python train.py --model="audio embedding model" --norm="layernorm" --eps=1e-10 --max_grad_norm=5.0 --weight_decay=0.1
Rows from block 7, named by matrix and row number. Rows with one number belong to one neuron. Each number is 50 + 12 x the weight over its row's rms, rounded and kept within 0 to 99. All counts start at 0. After the name is the row's rms in percent of the matrix's.
# gate: MLP gate (model.blocks.7.mlp.gate.weight, 416x160), inputs 0-159
# fc1: MLP up (model.blocks.7.mlp.fc1.weight, 416x160), inputs 0-159
# fc2: MLP down (model.blocks.7.mlp.fc2.weight, 160x416, transposed), outputs 0-159
gate.279 107:41 32 50 59 65 64 46 52 49 48 45 75 59 31 63 34 41 36 67 31 63 52 45 64 72 51 41 48 44 73 61 49 57 39 53 56 58 58 42 32 58 70 31 53 35 48 52 63 49 44 39 35 28 42 60 54 50 56 67 67 62 48 42 37 32 52 49 29 52 45 54 68 49 61 57 71 62 55 56 43 44 45 55 57 39 34 35 76 62 56 63 39 45 50 66 70 57 44 56 69 47 70 52 71 56 40 43 40 52 77 27 66 55 31 57 57 42 62 52 33 52 55 37 33 48 43 55 30 48 39 55 37 39 56 51 39 57 49 56 36 39 48 56 37 39 67 27 52 53 50 64 42 45 75 56 35 68 28 55 68
fc1.279 100:59 54 63 37 60 57 50 61 55 46 54 33 62 40 49 42 32 56 57 56 42 37 36 54 60 59 55 30 51 41 67 59 69 41 53 60 28 26 61 47 49 52 44 31 54 30 39 66 52 37 46 51 36 63 56 50 37 47 49 27 44 42 40 46 56 48 39 68 28 57 49 49 46 57 36 58 50 25 44 67 34 61 53 37 54 84 58 30 46 56 56 54 39 63 47 63 44 61 29 50 19 75 62 73 45 63 41 43 54 52 56 56 47 41 36 48 24 52 48 61 62 66 37 54 48 61 51 73 65 34 33 56 54 32 54 67 51 66 46 53 62 43 45 62 68 43 45 54 44 36 50 49 60 58 72 77 53 57 65 69
fc2.279 096:75 57 48 28 52 48 36 39 37 63 53 42 43 69 50 36 08 41 67 54 34 38 47 56 67 43 57 42 38 73 58 37 38 38 54 42 47 57 43 72 68 46 55 50 70 26 30 45 75 42 35 42 63 37 58 29 54 40 59 36 52 46 56 51 42 70 52 65 56 55 36 62 31 36 66 32 58 49 35 67 52 62 73 39 62 48 49 57 51 60 47 30 48 59 56 54 78 31 49 60 46 48 55 46 56 51 54 64 45 51 57 44 52 62 39 38 46 30 65 62 35 31 71 38 40 61 44 43 45 62 58 38 41 64 66 60 49 56 53 57 57 47 35 41 53 46 54 37 60 47 26 52 57 50 37 42 50 45 56 44
gate.280 085:46 29 48 56 50 55 68 57 46 50 50 46 62 31 65 31 43 41 66 63 43 60 41 59 58 63 76 52 60 61 63 44 40 43 69 51 48 60 46 45 60 69 48 63 73 41 49 44 46 44 41 56 55 45 55 40 65 54 37 59 32 45 49 48 35 75 47 57 66 45 46 57 54 65 67 49 74 27 44 51 63 39 51 74 38 64 24 65 60 41 51 44 47 65 63 32 50 30 33 50 40 44 73 37 69 41 76 65 39 69 57 44 37 51 54 52 37 31 63 45 50 38 44 40 41 44 41 47 46 45 58 68 53 39 62 48 51 66 40 77 58 28 26 68 52 35 55 34 59 36 39 60 54 39 52 43 37 37 59 51
fc1.280 087:33 50 54 40 60 70 64 47 42 36 36 65 40 51 61 43 33 50 46 48 47 46 55 39 54 36 47 34 81 53 55 33 52 52 73 51 50 48 42 38 54 66 47 43 55 34 34 55 68 38 50 62 33 48 68 36 52 46 52 64 42 54 48 50 71 33 39 42 74 69 48 51 65 63 54 55 36 40 44 58 31 58 39 71 26 29 59 51 39 73 45 43 54 56 53 58 31 50 63 45 41 50 45 24 53 67 45 63 73 68 55 37 45 56 53 37 58 59 51 48 49 28 62 50 61 41 50 61 57 39 38 37 65 48 56 42 68 55 38 44 38 81 62 46 65 73 23 42 60 30 55 57 59 54 66 45 49 62 66 63
fc2.280 074:43 32 32 56 48 61 40 39 50 56 57 64 42 44 46 67 00 55 69 61 34 62 57 71 52 54 62 55 48 65 72 32 48 29 52 63 39 51 48 67 64 51 57 57 61 28 45 59 47 28 45 54 53 59 29 57 46 45 42 57 51 49 47 61 28 68 45 47 46 29 47 49 40 69 64 48 48 54 59 53 54 38 46 55 56 33 53 62 60 52 56 45 39 56 55 28 64 37 40 44 39 22 74 38 66 42 47 50 33 56 30 45 52 41 67 37 56 49 63 24 48 54 68 65 44 59 58 42 41 34 62 43 43 38 62 46 52 56 52 49 46 38 67 38 40 39 69 44 57 38 56 60 52 57 49 45 60 50 49 49
gate.281 100:23 45 54 52 64 43 53 47 40 46 56 62 35 45 48 52 48 33 54 59 52 42 44 39 56 45 47 22 54 40 47 41 25 48 57 73 35 57 47 45 62 65 48 54 53 42 43 58 43 50 39 41 45 66 82 26 57 68 43 69 38 44 53 57 62 41 33 55 50 47 50 41 51 49 56 55 60 27 57 64 26 56 44 53 26 60 56 62 41 56 30 44 28 46 52 31 49 52 39 47 42 54 55 36 48 43 45 70 50 42 38 57 52 43 63 39 43 42 35 50 38 70 49 43 59 63 72 70 75 57 43 46 71 20 51 57 69 66 32 72 47 57 57 48 87 58 38 51 48 42 51 64 43 49 70 65 48 44 54 62
fc1.281 100:49 58 69 45 54 46 44 59 61 25 38 54 58 53 28 40 55 51 31 56 32 43 43 62 36 54 55 57 54 42 52 37 68 48 39 43 51 54 43 45 42 50 52 32 25 51 62 72 35 41 41 48 55 24 41 62 23 44 60 53 67 41 38 47 39 60 68 45 35 51 34 52 41 81 37 54 55 61 49 70 50 38 74 30 60 32 50 47 55 62 49 26 49 64 51 69 55 35 50 46 59 63 40 53 47 48 31 31 43 55 54 50 42 25 53 48 40 37 55 43 23 66 43 38 40 64 41 37 71 42 62 44 58 74 71 59 24 63 56 34 43 58 61 60 47 57 42 50 39 51 62 31 48 43 51 47 50 42 40 64
fc2.281 092:52 45 50 48 33 58 62 54 47 48 61 63 29 40 40 49 74 59 57 56 58 49 56 65 38 54 56 60 58 47 57 37 49 58 46 27 78 55 30 61 49 44 44 39 60 54 73 47 32 48 48 51 48 61 34 68 25 54 64 52 62 59 41 35 62 45 40 50 66 47 44 59 33 68 54 58 42 71 53 38 49 31 62 47 40 35 61 54 47 50 45 60 70 44 50 49 30 49 48 51 40 23 46 53 43 49 38 47 46 54 59 38 59 57 91 39 57 58 38 44 67 49 54 62 48 45 44 35 52 44 61 56 44 62 41 58 69 41 57 40 20 49 66 46 17 68 56 47 31 42 53 23 69 57 32 45 66 60 33 60
gate.282 129:57 44 50 69 69 39 57 38 59 63 38 39 56 42 62 55 55 44 61 29 51 59 43 48 70 52 51 68 56 47 67 47 37 44 38 49 69 42 60 49 49 33 59 63 63 60 55 47 53 64 35 46 41 63 41 43 60 44 25 48 31 48 50 40 51 54 50 65 45 44 64 68 44 39 55 44 59 40 53 38 62 54 37 57 61 59 61 55 51 40 78 70 61 49 45 27 53 46 46 55 50 30 51 50 48 25 91 63 29 33 52 72 44 54 43 60 50 60 54 51 60 42 48 51 61 49 68 63 21 63 52 60 29 27 58 32 63 20 43 46 35 28 54 41 28 35 49 64 55 50 62 35 57 68 45 45 47 60 55 48
fc1.282 132:55 68 30 70 51 37 64 51 50 50 53 33 51 70 58 50 49 60 40 55 70 70 48 25 49 37 45 45 78 33 37 49 39 54 50 38 46 55 60 69 47 28 63 68 71 52 54 36 49 60 60 73 44 57 39 43 65 47 44 41 49 70 53 75 73 42 56 56 50 59 52 43 69 43 62 40 38 44 40 34 44 61 42 48 75 51 64 34 66 36 39 49 64 46 39 42 34 59 64 39 30 55 55 54 56 47 47 61 61 45 50 49 60 70 53 53 62 63 58 49 47 29 64 50 69 28 36 50 44 39 51 55 58 41 29 40 57 57 44 42 36 61 47 52 62 45 43 29 38 58 34 57 35 39 48 51 57 85 38 37
fc2.282 126:49 40 65 52 57 63 47 53 42 48 31 32 52 40 77 57 25 58 67 45 49 33 34 61 63 62 50 65 35 56 60 19 55 68 33 50 59 45 46 55 72 44 50 50 41 41 47 52 66 55 54 42 37 40 43 49 54 52 49 60 51 54 53 31 38 74 46 66 47 35 53 73 39 63 43 60 49 46 36 39 58 48 40 66 59 45 60 41 52 43 61 36 69 62 67 42 57 56 55 29 47 53 54 61 64 54 67 46 37 53 60 62 61 45 31 46 33 57 53 38 71 35 48 43 48 39 53 41 32 64 56 65 28 48 55 34 29 26 54 32 48 38 49 65 41 52 55 45 68 66 25 49 82 72 44 40 45 53 36 44
gate.283 099:70 54 44 38 44 58 35 38 61 45 58 53 64 59 63 46 50 60 69 49 38 44 57 40 55 45 50 54 40 56 46 49 65 43 54 53 42 51 43 62 73 46 77 48 67 29 29 32 45 50 66 45 65 64 46 49 63 54 61 44 42 55 58 51 58 50 52 56 41 27 41 44 38 42 62 24 53 33 35 50 57 92 81 56 63 58 61 48 68 51 40 44 34 61 63 70 62 39 52 48 42 56 42 59 54 59 33 46 66 49 56 48 76 48 18 43 38 40 56 58 64 45 67 66 33 51 41 28 48 47 47 57 42 55 49 71 52 59 54 49 46 40 32 42 54 16 59 30 44 60 48 56 53 30 56 46 57 55 43 37
fc1.283 100:54 54 66 35 46 55 66 73 45 27 33 59 48 45 49 40 39 60 38 35 64 33 44 56 68 57 43 60 36 37 53 37 79 67 39 71 37 40 62 50 33 32 37 31 50 45 44 71 49 40 45 36 55 52 68 37 31 47 67 54 70 41 54 47 64 63 30 54 53 57 35 54 64 81 31 82 40 54 35 64 53 53 55 47 37 36 41 56 50 63 69 50 62 49 41 55 29 55 46 45 38 72 43 75 42 63 42 40 49 63 57 54 49 32 58 57 48 65 61 43 34 57 38 46 49 49 47 36 68 58 51 36 53 48 39 52 45 36 53 36 41 54 57 73 50 72 52 61 52 45 49 54 60 71 54 63 52 47 51 52
fc2.283 102:53 36 54 50 73 40 53 49 25 50 61 47 39 51 64 30 40 37 53 38 49 47 58 46 68 44 47 47 57 58 37 46 32 60 54 64 53 58 66 60 76 45 50 59 65 57 42 41 80 63 46 59 33 51 55 29 80 52 65 54 34 42 58 60 60 58 45 51 62 49 40 47 59 19 53 31 63 19 55 50 44 43 36 71 53 67 49 65 50 57 51 47 57 28 47 71 53 49 43 66 52 50 29 50 60 48 66 65 30 31 47 49 45 77 31 57 35 46 43 57 53 27 50 33 42 39 44 60 48 60 48 47 51 43 53 28 46 50 44 67 54 34 27 47 52 33 50 45 63 27 36 56 58 56 60 36 42 49 60 44
gate.284 126:36 56 53 65 48 59 67 43 61 30 30 46 54 41 61 39 41 57 56 54 69 41 51 30 41 58 45 35 67 61 67 66 55 57 52 57 33 47 56 33 44 61 58 63 44 59 42 50 39 40 39 36 38 67 58 61 58 45 47 51 37 54 34 60 45 50 46 57 41 39 60 30 55 66 46 60 46 37 64 41 31 75 42 67 40 64 65 39 52 43 32 64 29 52 43 58 31 71 51 38 34 54 62 41 47 38 39 45 73 71 51 64 63 53 71 53 42 68 30 44 43 49 33 48 52 44 54 58 56 61 24 78 73 32 34 41 43 44 21 56 51 66 59 47 69 45 28 38 41 58 60 48 55 55 56 55 52 56 63 51
fc1.284 121:48 38 84 53 54 53 54 57 58 50 50 47 69 55 38 54 50 58 41 66 51 39 29 56 33 68 71 30 51 46 62 68 53 45 51 75 45 28 54 37 45 50 57 66 31 52 27 51 45 54 36 36 43 64 67 48 39 57 31 44 43 54 38 51 35 44 71 54 20 50 52 48 48 60 39 47 39 34 52 67 47 55 40 57 63 65 65 31 52 39 42 41 35 70 44 49 43 57 39 36 38 67 63 60 69 45 44 53 56 64 53 59 49 47 53 58 28 37 62 35 51 56 32 58 55 62 66 73 51 39 41 62 62 36 53 44 37 64 63 75 50 57 45 62 73 28 43 49 47 42 49 74 31 56 60 61 52 33 54 47
fc2.284 104:51 47 69 50 64 50 54 67 37 44 36 46 48 34 43 60 67 55 38 48 30 53 44 92 55 57 44 65 52 24 59 75 64 52 48 50 67 42 75 30 45 56 37 55 33 43 48 67 51 34 23 34 38 42 66 54 33 62 57 65 45 30 45 34 37 58 55 55 49 45 51 57 53 65 25 67 45 44 71 63 44 30 52 37 56 24 53 57 31 57 41 68 43 49 44 41 47 40 43 39 54 47 46 53 43 35 50 40 30 44 54 48 40 44 57 56 44 58 42 37 46 68 46 40 51 65 53 42 58 55 52 46 60 55 78 53 44 52 60 54 44 48 48 55 54 49 42 57 53 28 86 52 73 53 41 65 36 33 44 58
gate.285 113:82 41 55 52 64 54 18 40 57 55 42 38 45 39 58 46 35 43 55 35 48 43 31 63 77 55 54 72 49 61 66 56 42 48 52 43 64 34 66 44 66 55 48 54 38 56 42 54 70 53 38 37 41 57 57 45 48 55 54 41 33 34 58 28 43 53 39 43 46 27 51 73 53 38 33 58 57 43 55 55 58 45 39 48 64 52 54 51 32 54 56 62 47 52 66 46 60 37 37 45 34 46 37 76 63 50 63 53 21 27 71 60 31 45 33 52 50 47 52 40 77 44 28 58 28 60 56 55 34 66 44 47 36 60 47 49 47 31 58 54 64 43 35 42 33 46 59 55 45 55 47 42 80 61 41 45 34 36 44 50
fc1.285 121:51 39 47 62 71 42 56 38 41 55 55 49 23 47 52 56 49 39 53 32 69 49 39 43 47 57 52 46 56 59 57 50 37 56 46 56 44 36 69 37 49 53 39 57 58 68 56 38 59 66 37 51 21 79 67 22 51 55 32 52 31 39 54 43 65 34 49 43 69 32 77 43 62 44 47 57 52 38 53 39 54 48 22 52 38 54 62 53 32 22 52 66 50 42 63 29 38 54 53 53 48 50 39 42 43 28 68 60 35 42 63 79 50 64 47 70 52 75 45 47 66 39 42 38 57 50 68 68 38 60 47 53 34 42 39 27 65 47 38 55 56 46 56 31 53 52 68 62 55 40 58 55 45 61 47 49 49 45 64 58
fc2.285 113:48 71 49 48 48 43 69 46 24 49 62 49 60 39 39 52 54 38 42 38 28 55 54 66 45 55 48 41 54 32 49 64 48 29 56 61 23 56 78 18 48 62 54 43 54 45 39 51 71 33 38 48 46 54 71 52 48 31 57 58 27 26 33 56 42 50 59 51 64 62 63 28 63 28 53 52 59 49 63 52 52 59 49 36 54 35 55 59 51 52 32 63 39 35 53 41 52 29 56 48 46 58 29 53 37 55 70 43 53 29 48 38 45 61 35 68 70 54 43 63 50 68 56 32 35 61 46 53 69 41 38 46 60 40 45 61 48 55 57 59 55 77 54 40 65 47 37 40 59 34 68 42 53 34 45 41 52 34 68 52
gate.286 102:43 44 43 36 57 48 50 33 45 36 67 47 36 36 52 67 50 65 70 54 66 37 51 43 50 68 30 68 50 52 44 63 55 39 60 43 47 52 56 26 62 70 44 40 46 54 60 68 52 70 61 58 39 55 77 68 56 65 63 45 54 54 54 39 40 57 46 20 34 37 50 29 44 33 52 56 62 50 63 64 50 55 48 65 53 46 48 56 35 32 36 58 28 50 58 56 44 45 29 68 49 59 50 50 43 52 49 56 46 43 44 56 50 47 43 66 59 46 59 64 51 53 20 73 56 68 43 41 39 48 11 66 67 60 34 33 73 47 31 63 46 35 46 38 52 38 45 50 43 41 49 70 55 50 55 25 50 40 66 48
fc1.286 102:52 39 42 35 37 62 49 47 48 63 56 63 46 63 52 64 55 59 84 75 61 41 57 38 37 55 42 60 42 64 50 44 65 45 60 50 49 57 25 45 52 47 52 39 57 49 45 48 40 65 60 57 60 55 56 67 44 58 59 41 78 78 49 49 34 60 62 32 30 47 41 37 46 29 62 44 44 49 52 43 53 45 69 59 45 60 44 39 34 49 48 42 39 47 61 75 44 45 54 61 67 76 48 52 40 71 37 57 41 34 15 46 49 35 34 41 53 34 66 65 29 54 52 54 47 64 24 18 51 34 43 58 47 71 50 61 51 51 53 49 64 47 40 51 60 40 57 59 62 55 36 57 36 29 52 49 50 47 55 30
fc2.286 104:44 70 59 46 62 36 50 55 60 53 47 28 53 42 63 51 54 75 31 48 64 60 34 35 46 42 51 69 56 05 27 57 61 62 70 29 49 58 57 50 57 44 45 56 23 61 48 58 38 57 50 61 51 49 51 78 58 53 45 32 31 39 60 63 77 48 29 32 43 58 51 40 68 55 37 58 43 55 44 41 50 33 36 58 70 56 57 45 57 46 47 71 59 34 62 54 24 49 62 44 50 57 45 40 51 62 48 40 39 34 51 50 53 63 56 58 55 56 39 66 61 57 34 50 49 38 41 52 44 39 53 45 74 59 36 40 43 44 42 29 47 35 29 51 64 40 66 36 46 62 42 62 67 46 39 36 52 54 37 51
gate.287 117:34 34 53 52 44 65 40 27 63 41 28 46 49 17 54 58 49 55 57 43 61 50 43 60 45 74 49 57 57 60 83 62 52 43 54 72 55 32 50 34 48 61 40 66 34 59 50 53 48 40 50 34 26 64 48 76 38 56 36 46 52 49 36 22 32 60 63 54 30 42 64 64 36 51 28 55 53 37 67 48 52 57 52 71 48 66 59 43 39 34 54 55 38 45 43 51 44 58 38 51 48 49 53 47 44 43 61 47 35 53 27 56 47 32 54 58 41 62 55 51 57 52 43 57 58 71 61 62 29 25 31 65 60 42 42 38 58 30 34 47 47 30 59 51 46 54 45 75 45 43 70 36 48 63 62 49 43 40 48 53
fc1.287 111:49 47 61 45 44 38 56 49 55 48 49 42 56 45 53 68 34 61 48 56 61 66 59 36 26 54 53 34 66 43 49 64 53 48 56 69 38 48 59 37 42 63 40 41 46 48 33 45 40 40 59 61 46 67 53 48 44 44 46 55 35 48 57 68 55 25 48 51 41 27 68 26 67 46 53 43 29 38 65 46 43 72 34 66 38 62 45 41 27 45 44 65 31 54 48 39 42 62 46 40 58 61 57 26 49 54 48 51 56 24 57 64 64 59 25 59 47 55 48 52 51 52 36 53 46 39 61 69 60 67 22 48 66 36 33 39 35 62 34 61 76 55 64 53 69 59 49 65 26 49 43 50 48 45 63 54 32 51 81 39
fc2.287 117:41 60 53 60 51 61 75 43 30 34 24 52 60 34 60 46 36 61 56 43 41 46 44 60 59 71 38 65 42 40 50 40 63 84 47 63 72 50 71 32 58 59 50 55 29 51 36 52 50 49 45 41 37 51 53 58 41 42 63 69 49 60 31 26 43 73 71 73 46 54 51 61 48 47 35 57 53 42 52 56 47 63 44 67 45 37 60 77 57 56 48 57 58 60 31 53 49 47 66 18 52 60 46 52 40 35 61 32 49 62 59 52 49 39 46 60 39 62 44 52 69 67 48 39 55 50 58 26 53 48 44 60 56 37 71 39 43 27 46 43 24 63 60 58 48 49 34 50 61 43 53 37 66 60 38 44 51 48 52 37
gate.288 113:58 49 55 61 66 49 63 43 47 46 67 46 48 52 29 58 65 34 52 58 55 51 45 45 44 38 54 33 70 36 37 61 59 57 72 49 40 58 51 54 37 64 28 40 44 49 46 68 45 35 32 59 69 56 72 64 51 55 57 54 35 54 31 62 51 47 39 47 58 64 48 25 50 52 43 45 67 38 55 68 33 44 54 42 52 45 52 63 46 43 22 41 22 33 40 54 42 48 47 65 42 75 55 61 23 36 33 52 65 61 42 37 47 49 63 62 39 44 29 50 51 57 44 38 39 51 49 56 86 29 39 44 77 57 55 62 49 76 44 66 54 56 48 47 71 59 34 36 46 36 56 56 41 42 34 42 62 49 64 57
fc1.288 117:57 45 38 53 51 51 51 22 67 61 39 26 38 44 63 38 47 78 63 55 57 46 56 45 61 46 39 61 54 38 63 64 41 71 57 41 53 45 52 66 50 48 57 64 73 49 35 41 38 43 43 63 38 75 42 52 61 46 39 32 48 57 56 48 61 52 36 59 30 34 53 43 45 46 48 36 48 40 48 35 49 68 54 81 57 68 70 39 65 43 47 60 46 59 46 56 37 71 41 49 31 44 49 44 55 49 46 62 52 40 37 65 65 53 50 47 47 66 43 41 60 28 51 73 54 40 36 46 39 57 37 74 63 36 39 30 60 28 40 50 41 25 45 69 53 42 59 29 53 64 52 70 41 50 54 59 39 71 56 28
fc2.288 125:44 56 61 53 57 59 41 58 57 37 63 66 62 43 56 45 30 46 51 74 44 66 51 43 50 51 48 29 57 49 48 67 58 44 70 57 21 54 60 44 43 61 58 59 43 37 26 74 38 46 54 44 62 36 76 45 48 67 49 55 32 43 36 64 53 34 47 34 52 29 55 22 55 58 46 49 45 55 56 73 42 56 61 41 58 41 35 54 36 41 41 54 22 54 62 50 45 56 42 42 49 69 64 40 45 29 39 53 56 55 67 56 50 46 51 35 43 42 32 50 31 57 34 35 47 55 55 56 74 66 33 47 73 39 46 73 41 60 39 78 61 50 57 35 76 47 51 55 28 53 54 69 40 46 54 46 39 38 56 63
gate.289 120:48 45 51 37 51 56 61 67 68 39 59 56 29 37 51 40 43 65 59 40 41 50 56 44 54 66 28 78 43 47 36 56 49 41 78 54 55 56 64 25 51 56 23 22 54 58 52 61 59 45 61 72 45 29 38 57 33 59 61 51 53 29 62 39 49 59 55 33 66 54 62 50 58 52 34 46 49 58 51 53 72 38 40 56 53 51 22 50 24 50 50 54 46 47 75 40 32 32 47 51 45 38 64 36 45 51 63 41 33 30 56 40 38 58 55 63 49 39 46 50 53 59 45 51 36 59 44 44 57 63 48 53 69 70 34 47 77 46 50 53 75 38 40 37 50 56 57 69 40 43 55 58 69 54 33 38 36 35 61 43
fc1.289 121:42 59 35 64 45 31 51 53 48 80 47 50 49 73 56 47 66 51 36 55 38 63 59 44 48 41 50 61 52 33 24 49 38 67 54 46 60 54 55 64 45 23 47 50 53 48 46 33 61 49 62 58 67 39 46 50 45 56 41 35 59 60 69 69 54 52 59 62 56 74 43 53 49 46 72 45 52 39 41 58 65 35 59 54 51 36 52 49 80 50 53 32 49 43 34 39 51 29 52 54 62 57 50 51 69 65 66 45 46 53 34 47 58 48 48 49 64 32 56 48 26 43 69 38 65 45 25 32 46 44 75 38 59 49 70 43 56 51 73 28 43 49 19 46 50 46 54 48 50 35 38 42 36 33 45 44 69 62 47 21
fc2.289 124:72 50 45 56 63 36 64 47 52 43 63 39 47 58 61 46 46 66 62 36 52 54 42 59 63 56 43 73 56 55 50 56 54 31 72 31 52 48 59 54 54 35 44 50 76 47 60 38 70 42 38 72 54 58 48 56 61 54 77 26 63 36 59 43 45 72 34 57 58 66 42 41 50 48 52 51 59 51 42 45 69 30 53 38 72 63 44 49 42 50 43 60 65 37 61 54 45 31 40 73 52 28 42 55 45 36 50 42 47 38 38 37 46 69 47 60 53 49 54 44 33 48 63 36 51 45 21 37 52 47 46 33 52 83 49 44 61 50 71 32 47 50 21 62 51 34 59 40 43 38 42 52 74 45 27 40 57 54 34 54
gate.290 081:57 36 53 73 74 45 40 38 56 51 46 22 39 48 32 56 42 61 47 44 59 68 46 56 74 68 64 54 41 45 57 60 65 47 62 35 49 35 55 49 49 43 36 50 52 54 35 50 68 52 42 53 44 57 55 43 62 38 43 42 27 40 53 33 75 38 38 53 51 37 34 57 55 52 36 63 67 38 49 50 37 60 42 57 54 51 74 47 45 32 49 56 61 39 49 62 53 54 40 43 30 56 37 74 48 62 40 68 38 39 64 44 39 60 66 46 46 70 53 59 75 35 45 51 65 41 40 63 52 35 31 39 64 31 37 35 64 31 58 61 34 18 42 50 67 50 62 36 43 38 51 61 63 60 73 36 57 50 43 63
fc1.290 083:35 37 51 62 45 52 70 70 52 44 50 30 58 58 65 38 37 50 56 45 66 48 23 58 32 61 81 48 48 59 61 55 64 23 55 52 26 36 54 46 42 30 47 66 44 69 36 60 51 49 32 43 43 65 64 60 29 58 46 53 54 51 48 53 38 41 51 50 53 66 45 51 53 71 45 72 51 62 50 47 49 39 28 52 68 39 51 09 63 54 59 52 70 36 58 47 41 59 64 27 33 49 56 53 49 63 49 39 43 56 62 36 31 52 70 61 58 52 45 38 42 45 52 35 58 51 37 72 44 36 67 68 54 39 33 47 58 42 60 55 39 42 51 57 54 48 46 33 64 36 46 58 57 50 60 56 65 50 24 54
fc2.290 086:37 43 59 59 48 33 39 73 49 54 57 51 74 72 60 33 51 33 18 52 52 47 36 63 52 42 82 39 57 33 56 65 62 42 57 37 26 59 59 56 43 31 61 44 48 55 48 36 60 53 37 59 57 50 50 31 49 57 43 37 46 47 49 64 36 39 69 42 51 37 47 43 51 42 43 28 43 50 48 48 42 42 40 46 68 66 58 28 62 62 44 46 66 58 57 28 62 39 30 57 57 56 36 49 63 56 47 60 56 52 46 43 41 66 26 61 51 35 70 68 29 28 55 36 76 61 35 56 52 67 63 30 55 52 53 47 29 55 77 60 64 64 43 60 44 45 43 40 51 42 48 50 66 34 50 56 47 48 39 57
gate.291 099:71 37 48 48 43 40 39 45 38 76 53 60 40 41 67 67 41 53 74 68 48 54 57 45 58 46 64 48 49 69 65 35 42 52 47 54 62 63 37 68 63 35 60 71 57 41 52 43 52 50 57 63 54 57 48 38 63 40 44 47 32 55 68 51 51 60 55 63 39 40 35 65 45 22 55 41 44 38 33 48 68 68 71 68 50 61 69 47 43 40 50 48 61 63 54 55 58 29 46 37 45 40 34 51 55 58 64 71 25 37 55 56 64 73 37 48 52 44 56 59 64 41 57 48 45 47 29 40 34 45 63 63 53 44 64 57 55 37 64 57 45 39 37 58 43 16 75 51 69 43 28 50 58 54 71 65 53 35 42 46
fc1.291 097:49 76 55 50 65 52 53 46 57 38 46 42 36 57 65 47 44 60 56 31 50 44 28 55 58 55 37 71 47 37 68 29 54 62 41 50 55 28 68 60 54 33 45 46 63 51 65 62 56 60 31 38 42 47 57 55 30 38 44 46 57 44 32 45 72 58 45 67 57 64 53 67 40 58 36 82 49 48 35 39 61 38 32 44 58 28 58 42 60 52 62 54 69 68 49 46 44 38 58 29 29 52 33 79 41 41 44 40 49 66 60 49 54 45 64 54 65 62 35 63 57 57 39 49 56 48 55 59 52 35 52 51 54 45 60 59 50 19 49 34 30 61 51 61 34 58 56 32 62 43 42 32 58 67 40 53 57 66 25 59
fc2.291 097:41 42 54 57 64 47 32 49 37 51 54 53 61 24 41 57 29 45 67 29 35 68 54 58 62 60 61 55 39 44 64 34 57 48 26 70 27 47 66 38 68 68 43 48 46 54 59 63 58 64 42 43 52 49 64 42 61 38 58 72 36 39 58 58 41 51 46 55 61 20 59 64 57 47 31 51 72 37 61 49 56 52 27 47 51 47 50 59 48 55 62 53 40 57 71 44 57 50 52 42 63 55 45 55 63 29 69 48 23 39 60 48 31 42 29 64 50 56 47 51 65 40 38 60 40 47 72 63 51 77 54 43 49 33 50 38 45 48 41 60 59 34 64 28 50 34 50 55 35 40 58 58 45 79 54 41 30 43 61 58
gate.292 083:60 51 42 51 49 41 45 62 30 55 59 63 53 41 64 58 42 49 33 54 23 83 63 49 44 70 77 55 40 33 58 52 50 65 54 67 49 67 55 49 57 40 43 49 47 57 48 41 56 38 77 63 51 40 32 51 30 40 57 46 41 57 47 54 55 34 69 77 37 56 41 38 54 54 32 52 40 62 46 40 65 53 49 54 54 42 48 42 11 49 48 45 54 48 45 42 65 46 48 36 64 58 57 26 41 40 40 27 51 42 57 31 55 55 39 58 53 44 38 47 46 51 63 29 50 36 50 64 74 55 54 67 64 57 63 59 57 56 79 59 53 67 35 58 62 52 74 60 42 37 31 58 54 49 51 58 48 53 80 43
fc1.292 080:23 28 46 52 36 83 64 65 70 32 48 57 34 38 54 53 55 73 72 37 69 42 49 61 52 47 43 58 54 57 68 52 40 45 63 60 57 38 61 43 57 50 49 51 72 46 39 65 38 28 31 31 44 52 46 58 54 54 50 60 85 37 32 32 32 81 50 67 39 52 48 52 59 61 41 58 52 45 54 49 67 51 50 52 39 50 47 54 56 64 72 53 51 60 40 47 27 54 40 56 50 38 76 60 49 39 47 48 37 58 37 54 57 47 50 54 48 49 43 42 41 55 57 54 69 58 53 45 25 45 57 48 50 38 45 35 66 47 54 58 37 49 78 74 36 57 48 36 59 39 59 60 53 50 38 63 45 34 27 56
fc2.292 080:76 51 33 40 55 28 62 28 38 72 63 64 49 38 52 52 41 37 49 36 48 57 53 37 41 53 53 43 48 57 64 42 38 48 30 62 48 47 54 51 42 68 32 56 55 61 35 33 47 49 46 57 37 58 33 61 46 43 47 45 28 54 53 51 62 40 64 58 51 46 52 54 55 20 55 20 43 45 58 51 39 75 60 67 39 76 55 73 47 38 46 50 41 57 56 54 65 60 69 56 72 68 51 52 45 60 58 60 48 34 50 61 49 66 36 59 41 40 57 53 56 55 45 55 68 25 55 67 63 61 51 52 50 48 37 58 54 37 43 53 72 49 45 20 40 56 49 83 38 50 66 41 43 67 40 48 54 62 76 34